Rows from block 7 of the image encoder of a small image captioner, named by matrix and row number. Rows with one number within an expert belong to one neuron, the router's apart. Each number is 128 + 24 x the weight over its row's rms, rounded and kept within 0 to 255. All counts start at 0. Numbers have three digits each.
Before each expert's rows are labels from the 100 images, of 14976, where the router gives the expert most weight on average: "patch colour" is the nearest of a few named colours to the mean colour under the peak. Only what is clearly more common there than usual is listed. The data: photos of plants and fungi (iNaturalist). In brackets: how many of the 100.
# router: slot weights (encoder.blocks.7.mlp.router.weight, 8x192, trained with AdamW), inputs 0-191
# up: expert up (encoder.blocks.7.mlp.up, 4x48x192), inputs 0-191
# down: expert down (encoder.blocks.7.mlp.down, 4x192x48, transposed), outputs 0-191

# expert 0
patch colour: grey (84)
router.0:178123132121108169100113175139148150113148155139127145112113180115173124131087097137136122129131156140106089126143112130159131140139116117148115131133113092087103100153122105129111137127112142139151136109133102139116150133145151079120084126136154147116142123093085125129165115078140131117153104105059121142149120143122121139201146144122107120119159136122160128111101122101096138065145098117110156115146094143170156141079078132116135128164139105179114119076132129140137138112133168088114086114150108130086111131110131143135122138121161094144149125150109161091102119083112097125
router.1:157124124143172135172117148146166190108121138124154141119074181103109116098120102149083139116097161156111135129096170107125102125124093098101122134138098109128125100172100125142133103121096161163156132105127121154146130110159122125111096111160075114102126115146118133107108108134161115128110159129130136080158159139083120175184108078125135140144131123116141116120142101064138131125142126133147153134103101135164112160119085147143154102191135133115123106151135117127135146113156162126099095115150108135095136151149134157089111149178161117138158093128148115137147128127122122120
up.0:147133139126102054128112132161100146127115178128167100176120117085096149198126155142129117148179134114125154087146121109068136119116149072115130078172115133128147147139164139151143110156140113133140124137141135156113122076102117146125157130127046115121121133113144125117153175149120110103110127120145110144136135151138125146110142142130131141118089164138115135096163138110119124167114148101146087149117162150078126106129176188109121131117119093090130140113127089121132117122121088128131112161117160112150135167129118123140123121093117129119135123130129115094132148177123112119
down.0:095174137142109124132137100149150143127145125086130133160162118160117063156126122084167114123136082128137164104140153134113109096126112124090128054148103141157123105145111087100075127104098141139128139161142118105105104107098126121127103111125117093131116170143158106109125151140115135134136104165116156129104164103169126162112133123151134109126111132139108117135135132107131089100176183128119119129098156123138133169095172120123086150164146129139097142136121140121157122172103135142119080104159115094155140175128097137157137125159139131118144152119134099209108121120125139129
up.1:149132103113114126148162130115142176081108146116114135123125078105106118141140173137116158165142125135146147139157152153115118114113103127115120142101118138169121180135131147145112103152198138139129126133132123121117127133123131146165126141110105133162134132124136102060131147115115121161135121160133098097124078138157146107122115111158141095072098075146086129147126157090140129145130188142134139130115186120104131127127143081115110146097179104136123160121158179115136165138120120116095064075113139126129137153126121102128154122107129172073128125093112120104096139148131129143
down.1:153147122117108104150123113121164129068121168154146145104158081088140124139124143116121105147107091124128127122106118153104147137172086159132110100100106133155144104124165160089103148049090141112116135166130142143106096142122154151170133104125124096160121144126116125123109140150119075120138154144144104128098144161158149137136123116141168101115132097130085148106160137102123124128108201165129119145097137161161138141101179132081133153153123130121107109159150107106106175153120153129147096109101171129125144176126156095124123103133101138107128133115083127139141147129109112137
up.2:162176162126107133096103108164111074117136135121133125094150150115103123102146133131131106179090108118142133145111087157094144130166162115168113138112138120131129136159077136114171146163141130163148146095100144146093161117133162136118079116070113133092163122149149121112153128139117120136160102144138135120122123148201140124098121104098155113105129113105100124090150091133115170128104182140078110162136111109132111120159179101135150145123156150092118126132095173122107130130109154150138129131134140143151107117116144125077114154136078127095108144120114138139103141148135104154
down.2:146106104170156142167148105117126128132112117125146171079104113118089137119128134092141126132143165191140125118058099185137098127162136083087098151127117124155106082062127135150116101094132097125145167117148123109097138167096161153147159114183135136139172151120138106146103149145124144111130128112151118089078135111135133159124125143126144123103109126129133163156137113149096143132112152146105095139128125129171148178097119125127119138147126136143122088110113129076167156112131131108142113101104173117103115123135121118142130109127133168149128132152139175146134091093135112126
up.3:113081107171094138149124152186112136151090127114151138122145063111118122118156154099124151145093125118124110134147077152102156118139162123109135096133142133149147114118117150162083135187163113117154145150122143086105142119140126121066115098107120130129120124125134111168115161081105145154108102104144158133138113109123140145123103119114144138134098109143119115106139134102170106156145146140136092175121112172111129122126144096178133109117136146095131136139168125114147149147172121128090162122149133137169110119161078125127095101160134154114097146100149140109120156143093088188
down.3:113090163106125130163155115116146131142163128124161160149151085153118093129137096102143136111141126135098108144146123135122138159133123113166138130120180113101123081139092112132137119109133114082107107138155114103099119128136171199148112117114091135108142152146140159103089122157116150132087110106071132108135157133094125130131109123157149176118124113116141122133159141166100134083142128155127171130102117157135110144076165084121150096132129136113087150110125107125188145163129135123134113092106154173140080176091120099136143151151125127155157128159110113133138127133094094098
up.4:117107113116091101156096138087121152131100103145137128135119106117127123144125109097138190106112180142154130155079167148115170115107140125126131156065130109176170125125098128130126100153182125151118139133102103139125150165120116127105113108134103104120140099148102144117115152086138101102137130095112117117110117115118150126143089148178111121122178133097130169145157123135104137160096148112136100125122159140125136159081134151144116108192146084166136105083152143124118156106135133098162095155131147158169122135125134157136109147097117125144110167119116147068157117134105159144
down.4:116093134127093136104135119147123118124111103094132123101134083099151129102112111141109141103089128154130132137114131132174138132061091116142115170093131138119144152122079087169108162126139135133187110104142138131121146160120130094125129095121133091170103128159089132161146148124144109130146163119179148138179144131125163116128131109146124135113134120117106146078107115123144083131112151103158118110142127129154089119094156090106160094167146117112133107144123115157146165112141138171144140157148172133154116134142145136113143157123136180127157158133094078085160126075172116118
up.5:137090133130143105083173129145146112131126171124138114131110127134125153099101119130133051113126152114130132154145141129106136137163140116124072084172157130097175163149133150096146087153104135135144115114105122136135106116142139178105133131127128111118090108116123124128125162138120104147134104096107114128139129114086130156127162107073129150145151145093096120106137093152128117156132127102137147156148154118128098134172144149130188101086101063125132137152088087106148135130139130136168108157103179118161139143105115107084168176134091121140149142131135110100149105131131173141
down.5:099156148147094077112096140118142160134136173141135128163093090172143110163133175134141173135116175139152163128128126080126115142102110129130160101130124142127112136146100100143084102151112151168147119083198102149138126113132119183142086142124135093106125162124127111072157126117118101122085107127129141079120106141138084126133140141154123081102160142128146114153120140130138082112120138146087116149142142150111107134076172156092090105141161144127089123117131128129125120139131109106107152141140085094138142165131142112151138145103151141155125116106146094163125141124123147120
up.6:151070117114156115129120162142137159140104127112131080141126154141146169119108111134098135123121121115106135134081166144131126113097118116148081143126127115128145122146119136120159104089081168140139129149139143162177154125135145121161142127125123110129134109142125129134136119081152126100154148093146132151123090121135160132123128067065135135108134154101132133154078107112166142121109143144139143096174164098194134165181123073125092129108124121163152143094082128094138070145114150138106077149119125175128142136158157121122135142116165123133147114140121097114151101127115152106
down.6:144095110130126109150089116124121118085086102121139159108128147114191195118138122170113102153134136110101105093111141071138124112117079145137091136124123113127112126121158121154152117144117110167115141101077138128157157123137140135126118178097180119164104112123107141148137144085141106127140145136122126154114129112107152093134149100117105135134150091117142078132072146159157158161114120146168139128093145135132136150134109183115142119134095134130122140144111092093139110119126145144067176117146132116149076132157119115165119157133116104114165129144098164125143126150154152087
up.7:131151150105159182117132063142093098105129155155172121112071165138105149121132112163143102180112118150147121136112132150130167128143082129128145092155157089099117147145089135133150146152105101123121123114113152117137163077095121132124115108086100187148140122131126147165139105133151137107128158063109155128066103155162107121161158122089136122124151116167127131111128108168111158118123150154118118118121117091159125173103106129120151121097136106130113139174104145106092143152126103158124101102142141115112110107141090139123137106158147139169112137123130117133120136110129121166
down.7:168105147172108190174093114158130112120139133146142150126094141136111156117154119178160133129141171136126177100142122141096138164154138092118162128136130102150122141135118159144141148146082143098121122097102113125107128074125156157115111132140111178112147075149104110143100121160141107171125120077121143102068085151147119154154105156119115114143137154105116150108110099147111139134159139144115100146085132137138123136095120152115149134129137138138113128159111109094090089163110120125129104107132102127105162106075117125140137123122145088130085145158181140130139165164111132106
up.8:104117138141101172125103122124139166109117117107142137123125163099168131155176115148113170137139109110145149090156117096124150133100134153126114114143108129157133175133132157120122166119120163123082119127115125177148144090112114111154130117113097126144127127132093143170161194155170118077125156091150125133153138185129122136147127157095099134103146112118135127181140090140165125148127142102149185135161093140096115102112119112133137152135119113145136153169134115146109140125099142147126083117108115064121145097109112125115108085060108114142107088104089129100103135123134133134
down.8:126121094079147161121108109125123122118117098129147118105098101112128117151128164132118166132125129148155164153114160132136137077123104098100080173082117127106147129136122157123142165179083122160121150106130119155173165127112115104108155158167105084146129140161095114129124123115110166122134164103135099141105092117151139107152102090140097125171128150123102143138130127141123119151124182140078117107158137101131166102138118151132105153143149135104155089138128123085093148092151103137094111158121142150126125127119132175168091132091167086134136106118140134167150124139120167084
up.9:162171139135130185144135144076155155118128098098104144116095186118110105142145155164116137128153094117107128143137125096117133136146127126169115107147121128137105142104118099143112149112089129101082095116198128154133138129108109139170094121158121139091109148121163127066105207112166117111130143153125081127107176109129159119120125123130147128106119102135153110115140157144132120085134092118116173125157099143123114125155125181138131115158118119094132131154115129117132135115155107145123106171130137134081120128147141114082115115104109112107139113139127124210134135110120147109
down.9:114120119107095105121182135140138135155138117123093140135061130122103113151122156136131156115149131141107147110157152133126128146141142082106117118101046118127116141119114129125148160152101135162128202110138123166177114092094124142144106118133084131111107117096109116098148137109178153124096133134141118139130152136162109135135111143117136101107144126111146072126103091128119108142148109150132083151126158084123147104163132136152082130102141152099205148179143132107135153116121118140086111172153131135105169154163123135115083109127111127121178104132140120121132136121152142144
up.10:109162129125171157108116113124115126138117080122142145134149129129144119149145087107124123100058099144164151147139075120157100115143118113087115174147160128121165115122092127114110144110110113102106147096093140086103105109131129143130103140144152144082109122143139133112132165117140147153113134124146122120116118143137092161119105128143143159147080088172135125136136146156133146116163070131134104164149100105102123140102117164124151137199147114146090122102163144146134136143156137143071165096166157127153145081153136137083121110163140138140132147107138133078140148152139088117
down.10:105138117116137119111098155118123127133154098146115147139170093109121110168121147112109142090113151168085121150135131131142135132129173143161138148165169111127157126101084093146144090162137109129153074121114110153079111116142089134131129155180141153098142144110140154156160152085133113126147094138133140111122165150106131118149109137110087094189116158099164132114083134114153123084143084129084189106150086162142115112114129137114143127104129135127120127114154117152114132148157104092126153125142067143085129141143141168115132099112130117125167139144152162089119138108119144145

# expert 2
patch colour: black (93)
router.4:133201092098121134145148140136083143116117117122147156122124100145118160130151124127156092123111134139169148132107140120100145140145130131093148111074106138116115142136148157117145130114091095134108125129121125109142097142099086102126159089124146119095093143127103091139146103136092124118136165155152119123088136094138128127076130103140105088125139140104107124117121101137141171142153135140148109141125126144107164134171120150120122069124151150096090107133173166137179131123164128162169096135173093110152092105139155107113121107094130134075142155136147100192091173141118133129
router.5:107141113101128123182094099101090110088104146097131136118114092133140141143146121114134106135126122121098137135171119101079140145180133104109125101114168145109173094116132115176134121156131124151114122142126117147135117153147092131112111105138142100134097140137104147094125131131132081144119124111157109116122134145136121092084126129131154076119146167105131133121164129125174165133108113185112159126186158120096156088106126169131081122129125179143160148105127124121167174143166109143138168155142128086134109149107108124126104075095169143102148120157121118158096114135106113091
up.0:181070131148150113081082153156107126135126164140159120096125120118113125143152090133172114138121144147121084084123127105166111163133145130176125123095131124116141124136102125167142163150147094126097111109145091136146125127137109155109140111136119130083147086118120133140133103098133147118121108130123147077081072136110127133159155124100151131118129160151137106146091114108144097102129157118127106151122106132160109196143140154100173122141118126142160143100116100175126127137150126114145158126077110123135116159108136126137150143181133099151126167145095175077131106105155099140
down.0:108151089089120093141158132142120130108125134135128086175142157169116101152140168140164102120133156086141144118131151130112113152080188109076109111175095170116105150105155139145119145136150123139104148084145122142115127116127128151117107111108073142118088122104122124098084147089116139122070136092168133137128152087135128125095117119124146112115138127125149147087162118131163129160124120117125088165132162136124150126151130147162076137100135087119121161151142130098134117113155109090126137163138149145140092093157122103162120152108094167163137111139123139124151145162110155160
up.1:142126141132170162160135157130085138141134050107128111135102139132107114117139129129106104109086131160130132131119150136115165147138142144161080141149173182120131133115136092157152144117141139120182153119153111174147118131150104109169112123113129138073144110147148139167123092107078127126102148115088118100120178093113125115116119137130106127119128121139151101186114120116152135105116128157128156127160161123135137140157146073110090093144165164118149148092090154127134095094141146103103116173100097139079090125087144145131093108139139131126118127156142095133136130155112139115
down.1:110169131125152094142117128122130118111152145105120121117148147112134123155132101115117158129151109140133169146130168139166119131098139149132176113145125100122132068078134139123168180081130142171105143138100117115123140142151143154134160111125124137114106163111091115076133170161139128120146106101099112105140106089130121113135147091096109107140151103113120055127101132117111093142194126154121143143108094141104122143129098138153135114113084151072134145117151101131126133123159076126132127130148144098112125140169122161109161087140141136157175109103123098119076145170148163136
up.2:144157097149108115116141123143132125142130136123159137117171131106133140116139091107120128108082111109153137140130141134130116138097178129105160115140104151165130122130159117170148148136129139126091151180136193108123073131123140146145130154133092149162090133147149111135157171136125088136143105135124099128088122117162111135109140160116182123122110134118067152103095106161129118143118142104120101167083125086087131129106114123129135173067171142103079114112144113098155136148119125151146103122095146120147119126160103155170137123116110150140084120093114146172079149141103149101
down.2:124152109153155162095110121167143138096111164110189145111161091094159143166116149162107113101141132131088100144118105146112127158118113107083119164123109148130095152147141132136118103117100117096101140097154195164131138124098053161143119141168163135124089072118099160163149144110119071147102152136118089119136115115145156118088098129129114110120130133141128089102133160131139128133087115124167133126094161123148101152126122136167135074140120076150117157143109129114112135133120134170152140130125165142131127141138153119155144121146111110147104150122116129144120120096121163118
up.3:144098105144124127159136104101143133130153112129112139084119146130122137089124200144121161119100082160077153113170143103101133111152132142075128157134126148133136146137144132120126153106160150125131098085090088145139155155131107105110097141108162118167166126173118127095104098097129147162134115164118146122105146137090145141143132103192141110155137088145138113108119146142123140137126122122082153123105134107085126160089177130125115155161159135116113149110129134134163071136132135116130129099150151126105122141136142063166103090147137111067103162150120124133128156136119139141
down.3:156107107159144120120131170102131135142087140147123134112095124108142167090130171122092147160141121119123091108139132152080122127116156106161116183079118135168120135147160138105139130169122137065094146104144122100132153140138137161125148129117116140124172125126117114136103160110161101139096124177162139119118118135141150139114122105132126165151107091113099159108099105117124156167127131091127118110099106099125145121170079109124133143095157129148183051161147062138146147124110118147117166104122114147138128098122145086108121132112141122132146143159175142149120126143169148117
up.4:114102100108141170110139128138151125163103125151093117125127146128105055110129111112104143140108173155147109130116162135091137137136134113141189171112145078122115072122100154118134100150124107119140147137168125146095150131119166142140057161121124178151140126132159111145085119107137132141133110105145099156125101136126074157137140130112139132138155074140109114164134146146133136133143136163097124168081160151154086100151148145145146134118153157172093137114154156108071077113116124125150133100128097123127145151113132132137114111156099135152126099092133163122101139135114110112
down.4:138133118098101116138100173139122125115138133129125092104103101130143100136161112136157143135152165129127136125081090146134156097166096129130163153135081139136101119082142137144139158136108058152137123112116166164104097082130074124151106130169070123084145157144129160121147129184137128105111113147148125123117145130151146141120162149140160086111139148126121155136103109086139135180097139125126124133120119115150128118104130122129124168133154091115114078150089139112153163137148141156140108138099108111090148153139134114134155087115119125123111094183126105182082121119123148155
up.5:144151093139134091143154163096122138125137137111110141080148131085139150129107154086118198093096088131135126150115169160129131110123124143118110111104102170143130104097154120150171154117129121128110139132089150157144090156180090137100096102124135142116170147164122126132122129165138092105121120123115158104106096105131134122137111108134155095125138151149087106116097127117152109150146156127140155132137116104069136160165089079117144149132117129127131136148088157154137105103166149099172103101159105121129127125169113117167163109138138173117131106139075174117127104138118149133
down.5:173124085136141148107121138126123086089118122140134151128138161110144161135150150138099127116113067104104111113164142136109145157142163136148152109099115122104109131123114086123130124075131164118121178109121109180169125137106109178154158100112144109126163160138145152127087161108171171125125145130111127103132175084094171104124128179138134095080133125085093140148088097129122143171101128115166117135115126105121130134115156124149145138149079149135087144132103135143138109146131119165129168123124143138141124120108087131117177114111154132099103131084135094152140133108091142144
up.6:155146081094103103174145143146122117135153159148143138140157143142128136115122097121140157151141138152135150101112121159162126104123087087086155142143097099153139123141090138148124104083100135080132123140127140085154150124118139137088067154155083134147141119134108109173149085126123163097142118117139107127118155107094124152153123124133109124140140146135142151138098122141085131174102127130153129091129133175122137081129125166114133126139130133157120109113136128135147098109116106157107083159124140139081151177148178117185109123138116085086165114120133124103126178125142071123
down.6:125108121121109068114142118137147110128133123134130146102129112140118150153134129117163119162174108174136145078149071084078115114173104108123101145166113129110105120122136134124100132111143127136139129142134118088148180110100096133114098132153142142107135095147108136155113172121102135119114158108154152165059130143136088098130113128094137094119114163147148170095130117142152147139130139115072112154117186128142163118105139164109113162140131160140161097147115179108103096149117130064160141125117099117107112149113121154120119142132150136098145133138146112146158147127111188120
up.7:109139114133133070157150148132090142140112120098142118144114110098131183143130137120103062110085150168168129093138123122131138120128130117136145141169119108182115123131141175114151112151141126120128125134147139116132128123125107111163163149117143147197082130122136093134131140107104069114122129114091124131163110128129146175121138086134186115122107134161108117127104141138080089133120126166113117146115141126110093101144178126145108142058174139098152127115130149127154108151146113126108128119111131124153129111157125124178148095104104067130117101118147133165102120156152171132
down.7:121145106138129124148111145145135138135072095109141127150117133102144138133166140108138163114185173129134121138144133108087125097115085150136118130136144127099092125124163144189143151126122127164135106109152182148120166129102118168151099100154157079101124162141097116129118120116148119090125151094117078118131128133129119113123091167092143107123130147106110099093139120112164111109101159162129163099065150172133092094167119122130169122142099147126105170114103122127091147114149106096160143128112103115124167128119121156134149147091150105139140123133083109147108131113144157072
up.8:120105139157120139097151142155095117139126127137123120089133120128103122154138175103138152140176095102163099110138107124118115149102136099132124143090121167145093130125132138130052123129141081105148114147143116121092190153156143102131138123116168149148128143130153131179126126114123143133153171108134153166116095135141165158096157153127111152132097122144178154117103157083104143139146133094071139127124142145087116105125153102176156107112128099127114149144153104139080143135138116141101115098140139132140140080090160070093101147136088118109098139105136131136169156132118125145
down.8:156105142126108107149133067138160119088079132160128147164155131155153113112118127147159113138146169127106090135121112136148125151126131121114149134151099163112086123153087124107081057124121152170160137112126112154089099112113081122138084171134123099160103154126109103124153118137147126132122135121126141109144132108126154102165096122084102141159119156146134131102175142156118134092145111145160148097153164194168099146099127132113135175111124143132124137123153114129151144151127140124122098171103114078133123129142122168162076145175111114151112134127120139091103120138132118115
up.9:126087133120142147093116153163113155106119123151137154123132146137116171142161120162147156138147134095107071100112122089158107151116116128179123130174115108115099121126098131130107088101128119121115111132139126101128148179143126148143131151126154129100162124130111128127154143137133166099156138125127156118139051112143124154152114143141098165114135144141098129072138147147123121148127125116148167149091100139134146105068092093148150128122113156112129125137122094127168141119152118128096125125117159154179102155121076144150090133092146166177091137135133123046112138111087127113
down.9:116125129130126137145152106192139130173071132126107095108134127108132106123132165108143164151140101114143095134121145109146132126122156099073127089108108129102151112151115117109085132104152149083066128165163141087113129166095167125086127117116113121124125148083145103107158139084120160153142122144118148126140083079149147164103104109179115132135129147132107163114133163124123151153127113164121100119102150162134143178127152153139119192109143145098113115092124125162128115133111132118140149126128118133150132104098113114163084093123104121145143149131116138161135164111079133165
up.10:076152111150158113171105129138111155143121134118118126096091098159115107145100139079121113151139146174132152168104146154090134134139104151076125099115141122130116111143151127130143115128128098149126120117165141110167146079114102132113097126144111081148167153133116119090112134101088101147131156126140140101155128148121176118147136101146137113132125123152084079133137136074135145120135130136120082106109194136140113148150161085125127109149126116098149134136120133153136148108142155157095140115134124178131134154151080145126058122146166170114133172162119124163103098150098132120
down.10:106109113120126152120101140125144137136128081116128139135120129136144089135153069134077125073102153144123122124086132124101139102147134133153064176138133107146132093107099101139148146103094107160161120113178103163147150098100165127135122137155110130141184109146104163123121117121140145104160135135125123136108127147082094121180092107149153098126158078148147120147139121105095124136153143146152115084167107097170111112126100140150135114164133108146139137121087140082093158116137155135157125101169137102099151138128106168147140111140134122168176121109142165153131126127165125129

# expert 3
patch colour: pink (52)
router.6:103123118099157126137112166135136163143157170097131104095146140080147105116102138142170125096172140115117115152122120145113151139136133139126115137127134098132119147087177133162120083124160152111094099091113134113118138137114153127094139123100105117155130112146111144132145151122126126122150100090127123174117084110160103097145084135129134118098143141143109166122130155128113080164152107144117135103109135077147133150116108083113141112100146086143154129113102129089134168186150110173131127110119112139096126089113097131161122093131176121135134178168149156113126097112073149185
router.7:132149139110162183132137162156125149155136125145159142107087150100151097129122096123132111088085126115141143134107142118134131155118125161151089153142175132094165122150114134112159106118176135118114097121109106135112106144127137109165108110133134141134116131144115150102111139166109102118151124056126168111139095149139112168111096106172129139099153109158113131133178134099108144128133156141117118080124109119169142163139155139142192109169155116135096102116118181165165138101165168154135109117135133136096153123134082150131102100115142155162121150139168143089094136139142128158
up.0:074108167137183119129147117149099148136102131161138093142157146149180082147140123142114113120104176142160153110109074107188097144113146203159102145161091141141102126159155152114114088143129138107119104172144109134107115115147130157149135119143111134168111140079146123136150133163122131141112148142110144118125135168125186141099133108121138125090102139111145137125088132097122115113143087103146157091087118127119102130137163151107161134086124128138131098096085110142145134130097119116137137109101137109134133157163153172115124120118099109124100150122138143086094116120117138110
down.0:142139118134102146157139107140134141119102161104129164131105125145177124152108118118103134119152120126115132123123157121124116129124138103135109139105102100130129135169121127115141124128092100118142166144115136131149180134168120107101120130159125111140148166180120105130151081119107127139143123141117115152165165137084080144116171112159089124161113147134110181152081154178152146137108109157116155128084160123100161087139129142136075131119110105127109151119139137125116099100104163158135145137137149168121146128123099141140107110158138083077071059109143142136150162173079105094
up.1:121108112129094138099095168137133110115128112109107145131095147124155189091134166139125164152168119126129126158143132134114122132108121097152091101130088122163131138132138125113126167094146127150130153113120123153149157134161133099146115124109088095118100121150134116135138137150131150120110125121133101101152113112119147162133111145153117105109122128133081145124115157096160135080093188124117135131142104147155125139156139118109129211154133091091133120097108160153091103123122208116135097148122142140075132101168186128158137122101104119072152099120086116149150144156144116109
down.1:173122151127109091157111151130160159166104102110118123140125131107112156067122139132137144160154099135140150102134101123128094184124108100131107142111082136141147160117081134101140137158122140152137152123130072111143130105113126097151162157131119116126078101116091061130141085130133089166080163168159103134117130146172126124133151143153078109144132141132106165116129102126131117123136109111167103154126141098138139127138123114141059143142157131130159103116129117149120147093105188108105108151095162116139132139140117158126081132148120112135122125151113129138170133120109166167
up.2:117129137107158172101111150143184101126175145125128105105143120109167125151111101157150136128142149152124129136109149142146132138140158100143140150119156161134135115118103073123140125118156142095121142115157140108156105129124154130143092129097142169095123127102141117090126134152101127145137100144151136123106111120140143087107156149113201097147118045143142139092126139091099137136094096114128097088110119123148125152107108138103131138079164093150099098102102150108076142138110136129106148104119138128098152098177162144106116130164133112176109159093106154139153139120180150113
down.2:159138137136126156079149093141115094086162129140101149092077146152143128101110132142165096153151117126143110136120112126113088107084124146125144172170101128097188141138149113112123105140165132115134145132103165190097132149127106109128101108081108143107155107109144162098118083139086109122121161086136131182127148147135151117114193184147130165139136099124114140092138130147123126148093135092127140149112121114111119111101126155155133134124109088154122125153158109097123104121129154133151125157132162108115120110121152151117136144143097133119155101100133144105171173129101086135
up.39:150091121134117124128090175111111137108143115105140131138102176129116122144127095099122119115139154111120129132117137098145100145145100079080160100129101133144110143129106145137152141100130107094121179128152103100146162109165131149142111116171170138094118129165148125097119114155170134153123123088116107109145138135140147202162100142125137112092163098155133136161131118106101148111145135134114091156078116133113121134093101161159087129175183120100135114160193101126133125067134168139132131108143111150094139157143108101105151115107156098130146108140146122134116156123134154097
down.39:117097107128088148140133126169150087128092147102116137124089087124113157090176156156119136153115136126126132084134128136114112176124187123117135086114084139106115118107096149174142175146130133129139163090116109124128116151150131150135099097146115122121161140082093146108112170117154147141093139132118113118106134109133145106124125151089116116145140149101131132084100148142110130145137092132136077101139095165136099089094099166170163109146138122136136130176139109109129128122111104088151130112169115127140153117174122141099138155089139134136165131141162137173140187124162107118
up.40:115149124138137175099132111150096135119113080114185168135108134092104127122161143148096134116113084136141111112096128161107151087139064170133097145156142155155113147135104139119118134126129146170102123133136150131117128114103084122151154125099133121164110110121118119139166153124112090128108166163133123103107104166145167079113121097120142115158080156143111094072157087141156103124119184097151162140138144092143107156137108155098164157134136174144138113115107162117135153155130136140086121142087150132135138114164131089110136125126120174123118127139124131158108125086115116114
down.40:135112155164156141116107107140134144101111115119127088111128118139080109149133112131111151094129118100176105143092139097142115075091085186117163117135164128155106155151141143111123131119130127103144084158117145113132161152148120120142139106132157168113126111102172166162137127129070151156149144138131151179148098081160140100134138122143108107082097141122133132167102130085140139089117164112079144121117155101152123134137114142144132151148100126130104134071102163173125123132123120105167082124114132126149104117092099142148158125157146129150105140077122149087135113134113158130
up.41:108097139132104143167156091079112144122152082108138114140134122126165123088137177104142163132119088131087153137145154138111170103110132129106102123166131153157151130129120109130141116118142155128120117113153128132152138125104126111082149091082134135121113145143114121117088163152132131160122135110141097151137148196113140115081102098125090145112091079097190155084119138153126145102119145126174153147193128144098123141128173125127142106115135069111130132106142133076127139109119120127133112109129159110152123098130157120164144114129137134084121130107121163161176114162132147141
down.41:139103118126112154119073138098141103121116090163146137122150160161138105094138105161147132161156110123111118097169109119130160105133132087113131116090097156084119149062117122108126126163161069126082132122128112152182130133088125128139135162165127099147135114118138119135066152154182150087120116132130118084097136132129149149139121130141128126102122148148127119116121125122133119114119148059094107142150141149172127168128093138099104131158154157147155108116091134157156123140108120097109138125103151145134100159147152127175110149110142085141125120118102167162137175137146119133
up.42:156108125151113118106100166133126105102143094171097130093144158104139150130135133168123153131116133147114109108152088117098127141130108083157144157135114148125157124125096101154104099138118130128132155184075152125087102061140149115182111131143095131100088139117144136134140086115147142138114109148105106149125128130123113085127168115111130081154097128098141133101134137130170145102123134132143175185146161144127107144139132104093108169169152114175140131128144120155112109146095163138103106105120155117129126147108155093117152146139102131123162114107127154090181139185126100126
down.42:129156136141111122154148108116125107113146143100129153136116152098145169109132126115156085132119168091104140110085160135170204107134102137132126134141116106129147124101168128156148171086147138166144099129086120114103127128126095084122153099112153108149108128153130104119172152118134165117126108080090114149099136133122155112118167102100167160147113079135124130127173115121125154165119131112146148109103159123085170127100112149086122115140151098084154158098155102083140135115158123144113104153147138150106077107139160106163124147091142119115146121164136101130130148126151107102
up.43:184088135102112111168101123105148161108115176072155126150150101133124127108110079123120148159125132130167126110128106094136098119156174144122077091137115158133161127097142114154172114114105110144114142130148130143144104108143118181096146142175104153090119138118130123098118180159116087135108116171151129091143143131123108157114128129156137084115115121154135128152104142137176099162122105130113115128136114106118162145116118202114121110164127129099151128113157090122110149141163110146113122135154185147140122124122103144077137122103124129120107111101172126115106115133128083149
down.43:117103162134087138080119160143122100146134113141151165107136096151100123180112115153092107150132171140158140147140106163126155136157114126169091145134130119131177147125089115138107105115141128114122155109157067140097107103121152143138106150121093122136096168138118170157125127158085137104123116123098103141126115137086156126133140141156116094118161098098141092086167136162131136159107083182152150109129088153125109119115135170120134098108127116130085112092102130099127126173130130113169139128127124114125133158141140103132099124111139125122184125128095085163150087127118147172
up.44:115122146137099155160139126103133148154136111099144127118128109109144156115087101126093095094102104109149135123078167107107120113126132136121089110115179089158127134109173135138110124087093173131142092135135133112167138165109132118107154136151152112160145097126132121160092164130122106126135121117097107146145121088126091159129149125138138133110085144141191149139114131138066109108162130116152117100185126104140095137114115103139120164136169101142138107157103126125121131101130130145130123132130138136140122109102147178131132114109129070160157124150146131177157088113157208162
down.44:136107153132090143116156112115118125178116121115140107177121131133091146148126100117087110082097135161134151140155158122133091126101133129123161078130125149155117119121132149140129145148120103140127156104074109124108125136123144128088160121119145114120090125129115148109130141142142122104149167071154145172133112131127137154144120147117129156057128147095180134111129134165089118097107126086170121144148089112107131090161117131168114091165087108071163123171163099134116146130107111178147095155146118134105156120136122121096142164147094132113121155115140131102132138115149181161
up.45:140162140096091124112160131125124131148157134133097093080100129141084097098110167121196118129148158095131159119109122159126129137111146076151144181134126105124107128103096134125107145137119133134111142113170122112098147148089122159130180154119100150113152136135133133053125129117098173127155091107164096133143149138151145150075126134131135167120133141162169146168098111134140167130094160111087115088134148171088124124135123114135128117122134079145113143085139110122118130088079133132120127110104155117140140107104162134179157111150097133123115147123144139126118145137159114133
down.45:112133081128109123137132150129073159124139096122140117138111115129103099119131119089133110075144137149160188132137127144105136120121141104088147139126133182175144125105132136057188135106152140141127107127182159131150143080142123138159147108135114123115126122133165084148123123177129139095114129161117150115091158131126150139136116096105124150141129130114145163166161105111126154159101174143081105147148161134119145151147115126093092110112143098125133128111137157120100116122142128161166102102141139117152121104092131101112156112148087158092097108110094112158088111170110090129
up.46:130114122117133120177158150157116139142092113108136122097118174137119075130143123114099130126092101161115158123129151128176168148129104130132160144141141105116128105125107128107145115110068130113117124102153141140128097106107109127117149175140141104174099142119146104178130135159061126136118103099081132095198096124145092133126158141124135099108111145166119126164140114160114101117135133145138164146135126106135107118085149170120120111090139105134115133121121146130152079133156159099140112108113135134115098111163145126173134089143129103147145113131151174172093120138114201121
down.46:169154141135135127135136102114127114126158117105126095129146106150140110108131109130093085132168102160144124099157094163109131151114133141137148159113123099156152090130116167147166128097066130130128154126123183192114099140131118125169152148114139117170132100129118176163178092135135148136136157120103078156172114093117153070130105133103147159125116155089132111091071135149093109127095104120134167123102134138133096106157118129141131115151107149125131132128129134165102149112115087120147157131145141094126143097106139168105139151137124117115124073099115127095122098131145164120